config.toml
model = "sound classifier"
dataset = "synthesized solo parts of chorales (CocoChorales)"
train_examples = 39062
gain_aug_db = 6
noise_aug = 0.002
n_mels = 40
hop_length = 160
input = "log_mel"
spec_augment = false
win_length = 512
targets = ["instrument"]
num_classes = 13
arch = "conformer"
norm = "layernorm"
hidden_act = "swiglu"
mlp_ratio = 2.67
head_dim = 48
fused_qkv = true
qk_norm = false
layer_scale_init = 0.1
dropout = 0.05
inner_norm = false
moe = "top_k"
drop_path = 0.15
num_experts = 8
moe_every = 2
expert_mlp_ratio = 0.5
experts_per_token = 1
shared_expert = false
subsampling = 2
layers = 12
width = 192
positions = "rope"
kernel_size = 15
loss = "cross_entropy"
residual_init = "none"
optimizer = "adamw"
learning_rate = 0.0018
beta1 = 0.9
beta2 = 0.95
eps = 1e-06
cautious_weight_decay = true
max_steps = 3400
batch_size = 64
epochs = 5.6
lr_schedule = "step"
warmup_steps = 170
weight_decay = 0.3
Rows from block 7 of a small sound classifier, named by matrix and row number. Rows with one number within an expert belong to one neuron, the router's apart. Each number is 50 + 15 x the weight over its row's rms, rounded and kept within 0 to 99. All counts start at 0.
Before each expert's rows are labels from the 100 clips, of 14976, where the router gives the expert most weight on average: "strongest on" is what is common among them; "lies over" is the class under the peak. Only what is clearly more common there than usual is listed. The data: synthesized solo parts of chorales (CocoChorales).
# router: router (model.blocks.7.mlp.router.weight, 8x192), inputs 0-38
# gate: expert gate (model.blocks.7.mlp.gate, 8x96x192), inputs 0-38
# up: expert up (model.blocks.7.mlp.up, 8x96x192), inputs 0-38
# down: expert down (model.blocks.7.mlp.down, 8x192x96, transposed), outputs 0-38

# expert 4
strongest on: note D4; note D#4; tuba; trombone
lies over: D4; D#4
router.4:50 28 48 61 52 63 70 53 93 65 64 41 54 44 41 57 47 67 37 62 55 54 52 58 66 42 08 60 61 60 40 43 51 49 62 68 44 39 43
gate.0:42 40 38 38 50 54 72 45 53 69 29 44 41 57 64 27 43 44 61 33 38 63 50 30 16 83 50 59 67 17 40 67 24 89 52 44 43 42 46
up.0:47 50 27 46 75 43 35 53 61 46 30 38 42 51 75 18 34 60 55 45 33 61 43 50 45 34 55 50 53 32 61 41 62 68 38 64 21 40 62
down.0:46 34 26 52 68 43 67 59 66 55 50 77 47 62 47 57 49 31 76 37 57 51 39 70 33 51 77 61 31 65 42 57 39 38 59 46 60 36 41
gate.1:73 48 65 36 74 40 64 54 47 46 60 47 60 75 22 49 77 54 65 37 53 41 56 63 24 57 64 59 52 49 60 55 57 66 45 31 56 59 54
up.1:52 37 37 57 50 76 61 25 35 65 43 45 40 49 36 53 21 50 68 50 50 36 51 99 36 37 57 55 34 50 66 56 27 49 66 41 57 53 38
down.1:78 48 55 33 55 70 32 45 57 49 07 46 46 48 63 52 60 48 37 53 47 67 04 26 43 65 62 44 31 64 39 53 43 65 50 63 41 47 42
gate.2:39 45 37 64 89 62 56 31 42 70 64 89 17 73 59 53 26 38 54 83 43 56 35 59 69 71 46 33 52 78 51 54 73 56 65 54 73 21 60
up.2:60 78 47 75 50 50 38 57 61 51 55 63 67 66 26 21 43 68 38 78 57 64 35 44 51 31 50 38 43 57 26 67 46 33 25 57 28 69 43
down.2:59 53 29 32 50 22 65 37 53 39 53 46 36 48 31 34 29 41 44 59 58 40 76 67 20 58 63 90 44 33 49 26 31 70 18 28 15 65 39
gate.3:32 28 49 67 44 83 29 31 61 38 37 82 34 45 34 87 43 47 51 48 63 62 30 62 60 62 54 34 49 45 40 42 48 46 34 52 46 43 13
up.3:52 68 42 63 44 75 36 66 66 35 56 61 55 60 19 10 30 66 77 42 52 61 27 25 49 48 38 55 66 58 64 55 36 33 38 48 29 33 66
down.3:20 49 56 54 60 47 57 23 73 40 36 48 43 49 46 41 52 30 60 46 52 49 48 59 46 24 57 57 51 47 46 43 50 61 43 51 58 37 16
gate.4:36 14 59 48 59 56 55 50 37 59 83 76 51 62 53 65 36 35 53 52 37 44 62 67 84 74 64 43 53 62 64 58 66 36 36 51 70 36 58
up.4:58 37 69 18 51 42 52 54 43 44 47 21 57 38 69 39 35 53 68 48 73 53 48 55 78 53 38 55 59 63 59 40 57 57 56 57 50 62 41
down.4:53 52 64 27 39 59 56 48 50 56 53 46 59 56 52 60 45 40 61 42 30 54 41 49 26 43 37 51 53 80 49 50 48 32 19 28 32 72 40
gate.5:36 75 72 28 61 42 59 52 31 66 68 18 48 62 34 33 52 46 57 52 50 22 52 38 76 58 59 72 64 63 42 45 60 57 62 47 38 51 44
up.5:63 44 79 74 42 55 44 54 42 41 77 17 30 49 72 58 62 61 48 60 63 65 25 30 70 44 53 57 59 64 32 76 52 52 52 37 50 36 52
down.5:51 25 55 52 38 59 49 61 52 49 69 28 58 61 39 56 59 39 66 48 44 53 68 54 50 20 50 56 43 58 37 77 35 53 27 79 51 38 67
gate.6:47 65 35 55 78 50 80 45 54 00 32 61 39 44 54 62 60 49 45 68 49 63 43 52 46 54 52 77 63 48 28 31 53 55 56 73 41 47 52
up.6:56 40 50 40 47 37 74 22 49 09 55 79 64 73 46 40 57 39 50 73 47 70 56 46 52 73 46 55 63 57 52 46 67 50 50 55 59 35 70
down.6:38 49 08 40 55 54 50 40 62 53 35 44 35 45 38 41 41 88 10 36 54 36 72 50 45 74 52 38 65 28 53 55 36 69 52 77 64 52 51
gate.7:50 53 52 19 52 49 52 49 57 64 46 38 45 40 50 68 66 57 60 34 36 60 43 76 33 56 50 46 75 56 61 49 85 42 45 44 63 70 72
up.7:54 61 39 78 52 58 46 28 49 42 55 32 28 58 47 45 25 78 35 77 53 47 40 74 81 37 36 50 27 44 71 32 31 52 57 69 45 67 64
down.7:41 48 54 53 33 49 37 36 71 34 54 43 38 42 55 65 44 77 60 43 60 69 57 45 30 49 55 27 24 62 41 48 52 53 53 69 45 37 38
gate.8:50 31 46 58 48 64 40 28 56 43 38 68 23 60 57 76 55 51 52 74 51 69 71 57 41 45 48 45 22 64 55 73 72 37 68 51 78 44 32
up.8:62 45 51 23 60 37 65 00 54 39 42 55 47 77 51 36 47 46 47 20 58 55 61 96 48 63 40 39 67 64 63 38 58 51 58 26 89 43 41
down.8:65 47 71 38 47 74 30 85 48 28 62 59 39 65 53 84 54 34 44 60 61 59 00 37 49 58 38 42 47 41 35 66 41 35 64 48 52 72 65
gate.9:55 42 46 09 64 38 51 29 72 49 63 56 67 65 47 42 63 75 49 69 41 45 67 38 50 59 47 45 68 56 58 61 42 61 52 64 35 49 51
up.9:53 59 63 78 33 51 41 64 24 61 45 42 39 40 58 63 44 23 49 38 51 53 26 72 48 46 54 67 35 45 54 43 64 50 44 34 48 58 49
down.9:50 37 72 81 43 75 56 68 46 54 75 51 89 47 44 64 52 42 46 44 53 56 44 80 35 44 63 56 35 50 26 48 59 71 62 49 49 68 67
gate.10:28 60 58 58 36 30 53 55 47 03 51 71 67 46 00 41 64 48 53 50 51 51 39 34 36 49 53 64 37 44 29 43 34 47 63 71 37 20 48
up.10:35 59 54 80 34 37 55 60 58 36 46 87 74 51 26 73 54 37 40 66 50 55 53 53 51 32 48 75 47 41 42 55 54 38 43 39 33 45 50
down.10:39 61 75 39 57 29 43 57 40 53 58 51 44 43 51 56 43 33 53 64 43 48 12 32 63 55 60 41 59 66 42 67 45 53 26 43 41 55 55
gate.11:50 41 42 49 42 57 55 42 62 59 41 36 76 42 54 37 70 29 50 61 21 55 33 63 39 59 37 29 81 61 47 74 64 52 59 60 46 38 55
up.11:70 41 47 34 21 57 62 53 58 64 51 61 58 56 86 49 34 37 62 29 30 54 31 56 49 39 38 67 56 56 47 42 73 58 32 23 47 24 66
down.11:66 63 43 71 77 51 65 68 23 61 62 40 51 69 45 59 45 46 20 64 58 43 45 49 49 56 68 67 60 32 34 25 44 76 60 49 62 75 45

# expert 1
strongest on: flute; note A#5; note A5; note G5
lies over: A#5; A5
router.1:39 21 64 47 51 48 52 59 44 46 53 30 60 66 74 57 70 63 54 77 70 42 73 55 91 59 62 65 75 76 65 50 41 78 44 58 33 57 49
gate.0:82 34 70 44 53 66 67 46 57 61 49 55 38 75 51 48 48 63 59 62 51 59 71 49 47 61 43 32 49 37 52 47 69 64 56 50 48 78 55
up.0:27 71 45 53 36 39 52 61 54 26 49 53 44 25 55 41 59 37 50 43 46 47 07 36 52 42 60 64 56 60 51 45 50 42 46 55 54 40 36
down.0:37 58 39 77 46 29 51 74 59 19 40 42 53 34 72 54 75 53 63 64 44 84 52 59 58 51 52 65 60 47 41 57 35 58 50 72 44 47 62
gate.1:50 47 61 44 42 57 59 39 55 79 37 75 64 70 36 50 63 60 37 61 25 61 43 38 80 57 65 61 08 57 40 62 40 44 44 36 45 43 64
up.1:67 74 64 51 54 50 50 32 46 43 56 37 59 41 38 23 44 64 61 63 44 40 54 53 43 37 40 55 32 56 73 53 46 42 56 68 61 66 39
down.1:42 67 48 63 51 52 27 54 50 26 63 67 29 43 47 43 40 77 42 20 47 58 48 38 58 34 53 41 64 60 43 60 46 59 58 49 35 56 25
gate.2:78 34 75 43 54 51 53 52 59 89 59 81 56 68 67 58 60 50 69 63 38 62 92 58 63 68 48 45 63 54 66 49 47 54 56 40 81 63 53
up.2:23 58 29 59 30 63 63 32 68 28 58 42 52 19 26 47 44 49 29 35 48 49 35 51 25 54 53 43 29 50 55 38 38 48 59 60 56 31 63
down.2:35 72 43 84 48 39 30 58 53 40 28 41 46 19 64 58 45 43 43 80 62 57 45 70 81 50 49 23 51 49 44 52 41 54 35 48 45 56 62
gate.3:67 23 69 45 57 48 62 74 41 54 56 57 57 73 22 21 55 68 63 40 37 49 41 49 77 63 59 46 48 66 78 54 55 61 55 36 26 15 57
up.3:66 78 82 38 43 31 70 34 58 49 51 39 39 40 59 31 60 46 51 44 47 32 54 44 50 45 58 55 40 65 36 73 72 58 42 69 53 60 45
down.3:21 73 56 50 71 26 59 57 69 54 51 52 64 43 58 56 47 64 73 56 54 47 47 71 37 10 64 66 70 56 46 53 69 49 49 54 48 69 64
gate.4:39 20 40 56 62 38 59 56 60 55 67 41 43 55 63 66 50 37 51 87 57 49 52 54 49 63 12 39 37 44 75 53 76 54 51 51 45 79 57
up.4:55 53 26 26 65 57 43 49 45 66 47 34 43 39 39 32 50 70 43 56 52 54 58 46 17 41 17 48 44 46 53 49 64 57 50 59 60 57 54
down.4:38 35 93 58 51 34 69 47 56 56 64 36 57 50 52 29 49 47 44 64 43 44 26 37 61 93 41 26 61 54 55 67 50 46 59 81 18 38 50
gate.5:59 25 49 65 51 46 48 30 59 71 47 38 67 55 60 64 45 64 40 72 50 31 99 73 35 40 43 41 47 47 73 52 57 49 50 50 65 57 60
up.5:71 37 62 26 52 60 51 52 51 50 55 71 44 63 56 52 44 45 44 58 31 33 74 60 48 73 50 36 72 53 35 46 77 69 51 30 76 67 37
down.5:57 41 57 36 50 71 49 38 50 51 58 39 42 66 58 42 50 41 63 55 67 33 41 35 31 58 34 66 38 42 68 35 49 51 58 35 61 61 39
gate.6:45 59 52 66 61 56 42 64 44 47 34 46 32 61 66 54 67 62 64 46 46 44 40 36 55 57 92 65 59 61 55 48 30 48 38 61 53 37 66
up.6:66 44 77 56 55 36 40 72 68 31 50 50 45 75 65 43 51 60 51 42 46 55 25 72 80 49 42 73 35 48 26 79 44 35 70 38 56 56 56
down.6:60 50 61 44 44 59 33 64 38 60 33 54 45 70 37 33 41 47 47 66 41 71 40 35 51 56 38 34 53 24 58 68 54 22 69 35 53 35 42
gate.7:82 33 54 46 54 53 55 54 37 63 50 59 40 54 57 59 59 47 58 61 67 58 75 53 56 68 34 45 54 44 54 52 81 36 72 39 61 49 63
up.7:74 36 65 32 71 71 54 57 51 78 54 70 70 68 69 43 54 48 54 70 40 52 88 59 65 63 52 51 62 55 55 40 48 44 47 32 61 62 48
down.7:47 17 59 43 51 65 40 36 34 78 67 70 39 62 38 61 41 40 54 27 60 42 60 52 21 47 35 63 37 52 61 32 55 53 65 32 48 70 30
gate.8:30 46 54 24 49 57 44 48 74 64 66 40 13 53 43 32 47 57 59 21 41 31 52 40 27 38 28 60 29 36 48 44 92 48 37 51 59 34 28
up.8:35 71 26 58 45 49 51 46 48 37 44 55 42 76 51 44 41 50 49 69 48 31 37 29 50 47 34 52 69 62 37 67 64 56 37 59 29 56 44
down.8:50 49 63 41 39 55 35 57 63 51 40 37 33 54 47 39 32 84 40 55 56 38 36 25 48 74 20 43 30 55 68 64 60 56 61 88 37 44 32
gate.9:71 67 26 60 37 34 31 37 38 45 50 42 28 52 50 27 30 44 31 42 67 47 43 36 35 47 29 67 44 52 30 21 26 64 37 37 62 57 61
up.9:31 68 47 59 56 70 28 47 40 44 53 30 50 59 71 36 14 42 54 66 46 69 49 43 32 42 54 54 35 34 31 40 24 50 52 49 57 42 27
down.9:31 32 47 60 65 64 86 58 49 57 33 43 44 61 71 76 76 73 17 46 52 67 29 34 55 68 48 45 54 44 46 57 71 56 52 34 56 48 79
gate.10:44 53 45 41 54 51 49 58 62 45 47 58 43 61 37 51 57 64 52 23 33 61 40 36 49 53 33 50 56 37 73 53 56 50 24 64 26 35 43
up.10:57 37 60 22 57 55 51 57 51 72 58 73 46 68 55 38 46 31 53 34 48 55 39 28 45 48 58 56 35 42 48 67 61 40 52 47 56 49 64
down.10:56 38 48 66 53 54 45 41 63 49 29 50 47 25 56 55 30 68 55 52 14 72 22 65 35 93 16 53 47 50 57 66 29 30 46 78 51 61 43
gate.11:85 57 33 66 94 44 56 38 49 54 52 55 49 38 50 41 55 49 66 56 40 61 47 94 40 52 39 44 41 57 59 29 48 52 51 43 78 46 55
up.11:29 43 54 54 50 55 34 51 48 23 42 66 49 50 64 83 53 44 55 34 64 49 40 60 64 43 26 41 43 64 58 65 75 56 57 31 52 47 53
down.11:51 23 48 61 43 64 67 43 66 72 58 43 41 44 48 65 46 70 78 69 52 55 50 45 55 62 33 51 45 44 55 58 62 56 52 32 57 51 56

# expert 2
strongest on: viola; note E4; note D#4
lies over: E4; D#4
router.2:34 68 71 36 71 47 56 52 70 26 65 33 17 30 66 52 60 47 60 54 61 37 35 54 54 37 50 46 52 63 47 60 58 52 79 44 67 44 54
gate.0:72 41 40 49 32 49 40 63 60 53 72 15 42 57 47 58 36 54 33 69 47 40 73 40 40 58 90 51 67 78 53 62 71 57 64 55 56 38 64
up.0:58 40 50 44 33 33 54 39 62 38 53 37 67 53 41 35 50 54 45 50 29 55 40 54 60 22 36 62 27 54 45 47 55 33 60 52 64 40 55
down.0:55 58 62 40 68 43 53 21 44 39 57 40 54 47 57 15 56 60 55 45 31 40 43 47 62 40 51 53 52 43 30 62 40 56 30 44 47 66 38
gate.1:45 75 39 50 50 46 55 72 38 36 42 34 61 46 40 37 32 34 54 33 39 84 32 49 41 52 68 56 62 25 44 46 66 58 51 35 54 50 40
up.1:57 38 52 60 26 63 40 49 50 64 31 14 55 67 57 52 66 70 43 39 39 36 63 59 67 60 43 28 52 47 41 46 63 48 56 58 52 34 52
down.1:57 55 37 58 40 44 28 49 39 16 42 48 35 76 42 51 48 56 65 26 35 82 54 77 63 45 57 49 35 48 50 37 46 43 46 48 63 40 61
gate.2:71 35 67 59 53 46 45 73 45 28 33 57 23 79 53 43 45 74 59 26 50 40 40 48 64 69 40 45 55 37 56 37 22 69 59 63 32 59 48
up.2:40 36 34 26 26 60 39 27 45 85 53 57 69 43 39 50 60 42 69 29 66 49 77 62 42 44 58 50 36 40 47 54 60 42 44 57 71 43 49
down.2:47 72 50 55 45 23 55 37 38 24 53 43 59 42 34 48 51 39 48 51 57 59 43 45 35 29 53 74 50 55 29 45 54 52 60 52 39 48 45
gate.3:43 71 45 21 38 27 35 66 39 46 50 54 43 34 45 49 47 41 50 52 47 46 31 58 36 40 53 55 63 43 83 60 65 67 59 36 64 65 52
up.3:44 80 46 29 39 41 44 46 39 25 64 87 65 50 62 41 60 26 36 56 47 60 26 40 26 22 62 51 80 29 51 42 69 60 52 49 76 63 48
down.3:46 42 62 40 53 27 77 89 53 79 53 67 62 44 39 29 45 31 56 75 60 33 51 31 39 71 70 51 72 63 42 41 61 57 30 35 50 71 77
gate.4:34 71 49 34 50 47 51 58 47 40 51 62 63 20 61 42 59 27 56 67 66 56 44 49 44 49 51 48 81 34 69 35 44 59 58 46 67 66 67
up.4:42 70 36 24 43 45 63 79 31 17 45 44 62 31 58 41 39 36 40 45 54 51 27 41 25 53 57 48 74 26 75 47 57 72 69 39 65 60 45
down.4:60 50 43 39 42 31 62 82 32 95 38 51 58 38 47 22 44 24 47 42 51 53 65 40 19 48 74 50 70 46 66 45 63 59 41 53 39 71 65
gate.5:46 72 14 35 53 50 54 58 40 30 56 53 53 64 71 33 44 38 57 51 51 51 42 46 23 42 51 52 55 41 41 43 62 73 68 43 52 43 41
up.5:44 46 52 24 39 42 54 65 37 34 46 55 47 26 51 51 60 40 56 45 62 51 53 45 27 54 45 48 65 37 79 57 28 64 78 52 57 51 47
down.5:47 59 43 39 42 35 66 90 44 66 44 51 67 40 59 24 40 35 47 60 73 50 48 43 43 74 83 56 64 45 60 51 51 53 36 30 56 60 79
gate.6:70 46 43 45 41 42 47 40 60 56 52 31 55 59 53 41 62 79 51 33 41 38 28 42 62 61 40 34 39 47 16 44 62 25 29 39 68 43 59
up.6:43 32 42 64 51 57 50 45 56 81 57 65 38 59 57 73 60 40 54 68 35 48 48 72 72 58 23 47 54 57 65 30 47 46 72 50 85 48 55
down.6:53 16 91 46 66 49 59 60 69 47 59 50 73 39 46 52 66 32 73 33 52 41 17 54 47 71 53 43 40 60 70 56 62 25 39 34 50 85 66
gate.7:68 55 37 67 64 58 56 31 44 45 56 58 27 60 58 60 41 57 48 41 85 33 57 49 46 52 27 34 39 66 42 57 58 44 66 58 61 47 51
up.7:36 36 86 49 50 31 57 71 35 36 31 34 54 20 63 46 45 37 47 57 51 59 70 52 58 61 56 67 64 57 47 65 43 53 23 21 26 63 59
down.7:43 29 70 33 38 21 33 24 32 54 34 54 70 52 26 57 59 43 50 69 48 36 47 68 64 46 47 56 57 50 42 24 47 64 30 09 91 47 60
gate.8:62 45 63 62 74 67 60 80 59 40 45 40 45 72 72 48 44 64 53 50 64 64 38 47 67 65 66 55 56 48 44 47 21 61 50 38 46 38 57
up.8:46 47 38 42 23 37 47 34 43 62 52 55 66 36 23 57 58 44 40 41 38 39 70 65 32 31 35 63 37 41 43 53 67 29 43 72 43 65 35
down.8:44 77 28 38 50 17 47 33 36 54 65 49 57 30 25 64 56 36 53 52 46 36 53 58 20 21 48 77 71 49 26 43 62 37 35 66 42 60 33
gate.9:76 85 79 80 47 49 55 41 50 43 64 31 58 51 72 51 62 53 53 57 28 54 99 40 62 62 42 26 58 62 37 51 54 75 48 66 62 35 50
up.9:51 34 46 58 73 67 70 47 69 49 45 77 21 38 53 42 44 44 38 47 56 42 60 58 38 52 22 58 34 50 78 60 72 35 56 47 71 33 50
down.9:52 68 16 81 52 52 34 69 50 56 45 36 40 52 49 47 22 84 35 67 39 64 40 25 61 39 41 22 68 76 68 55 27 39 37 53 47 38 58
gate.10:60 66 37 56 42 67 32 46 27 47 37 48 16 34 46 34 57 39 40 63 47 21 40 33 31 67 59 41 55 38 39 38 50 64 49 71 49 59 62
up.10:72 55 50 26 49 56 31 34 71 30 47 53 25 70 69 32 45 56 77 46 35 47 34 27 57 74 59 47 70 57 60 41 55 70 43 31 63 35 60
down.10:57 66 23 52 49 28 52 30 34 68 34 55 79 58 16 42 55 45 48 44 53 58 49 47 21 36 85 73 76 39 50 28 42 42 68 50 54 65 30
gate.11:49 41 62 49 55 65 63 75 44 32 43 60 33 67 74 46 49 51 43 48 69 52 51 57 70 72 44 37 53 36 53 49 37 57 44 45 35 41 55
up.11:52 55 59 51 58 58 53 72 48 40 51 47 31 72 62 49 33 51 49 57 51 56 52 41 66 66 51 31 55 43 54 42 35 76 48 46 56 44 62
down.11:59 26 84 60 54 50 58 85 71 67 36 36 52 74 70 44 57 46 35 56 45 46 26 48 71 80 58 46 48 65 73 44 42 61 46 52 48 33 61

# expert 7
strongest on: viola; note G4; note G#4; note F#4
lies over: G4
router.7:37 39 48 53 77 65 35 29 73 59 58 65 43 51 56 45 50 57 40 32 59 23 65 29 71 55 31 52 28 69 42 43 62 58 62 42 42 36 33
gate.0:81 31 45 33 53 72 62 54 64 64 54 43 53 45 41 48 35 44 41 43 37 33 92 25 59 61 31 39 43 36 51 47 84 46 44 51 52 64 27
up.0:46 65 40 47 44 43 52 22 48 36 46 51 32 79 44 71 51 76 44 52 42 48 47 66 07 44 50 52 48 55 43 48 43 62 60 56 53 68 45
down.0:44 39 37 49 47 69 44 23 21 54 49 56 51 76 63 53 45 64 55 45 48 49 33 49 27 62 52 49 47 31 24 37 44 53 71 18 53 63 46
gate.1:36 39 57 45 59 59 49 68 27 67 52 49 38 64 36 30 53 41 37 31 56 55 32 20 45 73 53 69 29 45 33 53 30 40 44 61 46 44 51
up.1:14 59 69 70 53 37 50 44 44 61 53 43 34 37 42 35 71 57 38 43 72 62 26 24 46 58 61 68 33 41 44 45 35 43 56 34 58 48 42
down.1:46 37 46 49 51 41 57 69 74 47 42 67 53 39 29 29 57 51 56 46 44 58 25 37 35 57 63 50 51 54 61 43 67 40 61 49 73 50 53
gate.2:63 80 61 36 47 35 49 24 53 30 33 40 58 66 63 36 32 53 47 53 44 34 20 71 41 57 79 45 58 41 42 31 80 40 24 48 89 64 56
up.2:23 26 34 70 36 45 69 51 41 65 50 57 50 62 47 43 68 68 53 38 49 66 50 18 31 59 43 62 52 55 57 44 22 42 50 67 30 36 66
down.2:45 58 55 53 68 45 78 58 53 57 48 29 50 36 38 63 62 46 44 63 55 51 49 54 41 68 35 41 38 72 71 51 40 61 59 65 78 52 67
gate.3:38 22 54 59 54 81 73 42 68 27 63 54 55 64 89 55 24 66 40 50 40 60 47 68 00 34 35 47 49 35 51 60 43 61 45 70 43 46 58
up.3:67 90 37 66 43 66 49 44 52 12 69 38 59 42 61 59 65 44 38 63 34 51 41 74 47 28 52 77 43 64 62 66 51 61 53 54 63 52 39
down.3:78 55 46 23 64 41 37 54 62 25 68 61 62 49 39 26 53 39 41 39 47 48 42 62 70 68 81 26 39 60 48 42 55 39 53 32 49 67 62
gate.4:50 88 46 48 59 68 52 24 40 46 45 44 35 53 52 47 47 53 60 51 56 47 45 39 66 33 65 43 66 58 57 44 38 45 53 42 53 48 65
up.4:63 64 60 37 36 45 63 65 48 44 39 41 55 64 46 34 52 38 75 73 60 49 49 22 35 55 64 41 44 59 34 55 46 48 67 67 47 60 59
down.4:37 60 54 44 36 43 31 70 51 44 68 53 55 23 35 39 60 39 62 56 51 48 17 50 46 37 44 46 68 63 48 50 46 65 33 39 35 39 58
gate.5:25 59 45 73 57 48 49 59 34 75 39 62 64 40 33 38 65 37 47 43 58 82 31 16 21 56 50 67 26 41 65 48 39 60 52 60 59 62 62
up.5:32 62 54 65 47 38 63 53 34 76 33 46 58 39 46 43 48 59 47 40 65 65 29 42 23 55 46 70 12 39 63 43 46 68 53 61 54 43 39
down.5:43 63 49 25 46 36 62 71 49 66 47 50 54 33 20 23 54 50 60 59 46 36 43 17 28 52 61 34 70 42 59 29 59 47 37 48 63 70 66
gate.6:35 73 66 65 57 36 50 63 37 70 28 47 53 53 22 36 56 43 42 37 67 51 40 28 43 46 51 70 37 45 40 50 32 50 47 66 30 59 52
up.6:46 81 68 54 61 42 50 66 38 72 27 49 60 49 13 27 48 37 39 45 54 60 42 32 49 45 38 70 34 47 43 53 54 61 46 67 34 66 62
down.6:51 57 61 45 42 28 78 84 46 48 39 47 54 27 31 44 23 74 63 54 48 58 32 39 31 43 68 52 64 65 54 23 42 58 23 43 59 50 46
gate.7:27 63 67 54 72 47 49 68 37 71 30 42 57 63 49 30 65 61 63 42 69 68 28 28 40 39 43 79 16 56 65 43 25 60 65 57 68 64 61
up.7:25 52 65 64 52 31 49 66 42 85 54 57 44 52 48 32 68 36 49 31 55 44 34 19 53 30 41 70 13 55 61 50 45 57 56 56 58 67 53
down.7:56 61 54 16 50 31 50 87 62 54 29 61 65 32 36 53 35 45 50 54 62 53 21 27 37 74 62 53 71 29 69 31 62 37 49 51 48 69 74
gate.8:47 27 59 58 38 49 63 49 43 79 53 33 45 49 37 37 59 67 35 31 53 44 45 14 34 44 33 69 29 57 51 64 53 45 82 63 74 57 46
up.8:76 36 35 32 45 77 30 22 59 44 56 63 42 44 57 46 32 60 53 64 30 28 62 65 54 71 54 32 54 48 63 45 58 77 43 49 51 61 38
down.8:71 44 70 73 44 62 35 36 43 43 44 57 44 74 63 70 51 52 38 44 53 52 71 77 59 28 44 53 45 42 24 84 65 51 55 37 52 29 38
gate.9:84 42 55 48 48 85 60 83 61 66 61 49 50 32 58 43 40 43 59 37 46 66 90 39 66 66 35 51 58 43 56 47 68 61 48 57 60 52 42
up.9:85 55 60 36 49 63 40 66 66 51 68 49 53 29 48 38 64 34 61 55 45 74 79 38 84 50 43 46 52 47 35 48 82 46 45 60 57 58 40
down.9:50 52 56 40 51 51 41 48 69 35 56 58 60 42 33 32 54 50 65 39 46 25 45 52 61 45 51 52 42 48 49 41 72 40 41 70 63 51 28
gate.10:67 37 54 49 54 68 36 56 62 63 55 50 37 49 65 63 41 30 59 56 62 55 47 38 72 57 37 39 82 48 46 36 42 49 55 44 37 47 65
up.10:53 55 60 46 57 63 52 55 61 63 47 52 56 53 54 49 49 34 38 38 63 71 27 28 77 54 35 49 55 31 37 31 62 68 53 39 52 44 46
down.10:43 61 53 62 59 84 67 55 76 49 52 47 43 56 49 47 49 84 45 17 65 64 45 67 74 54 46 59 30 56 49 37 49 51 77 55 53 28 38
gate.11:77 12 52 21 60 96 40 60 69 68 51 49 43 37 63 38 46 36 41 43 78 46 65 23 50 62 47 54 43 60 75 64 57 56 46 49 51 57 53
up.11:68 77 37 32 67 93 52 62 56 46 60 24 32 44 62 54 39 54 42 27 39 42 84 40 27 34 50 54 47 48 51 41 66 71 26 71 64 48 59
down.11:55 46 63 54 43 34 55 53 84 37 47 39 53 44 49 39 42 75 61 60 41 42 52 24 53 46 79 24 27 45 63 27 41 46 57 66 83 42 72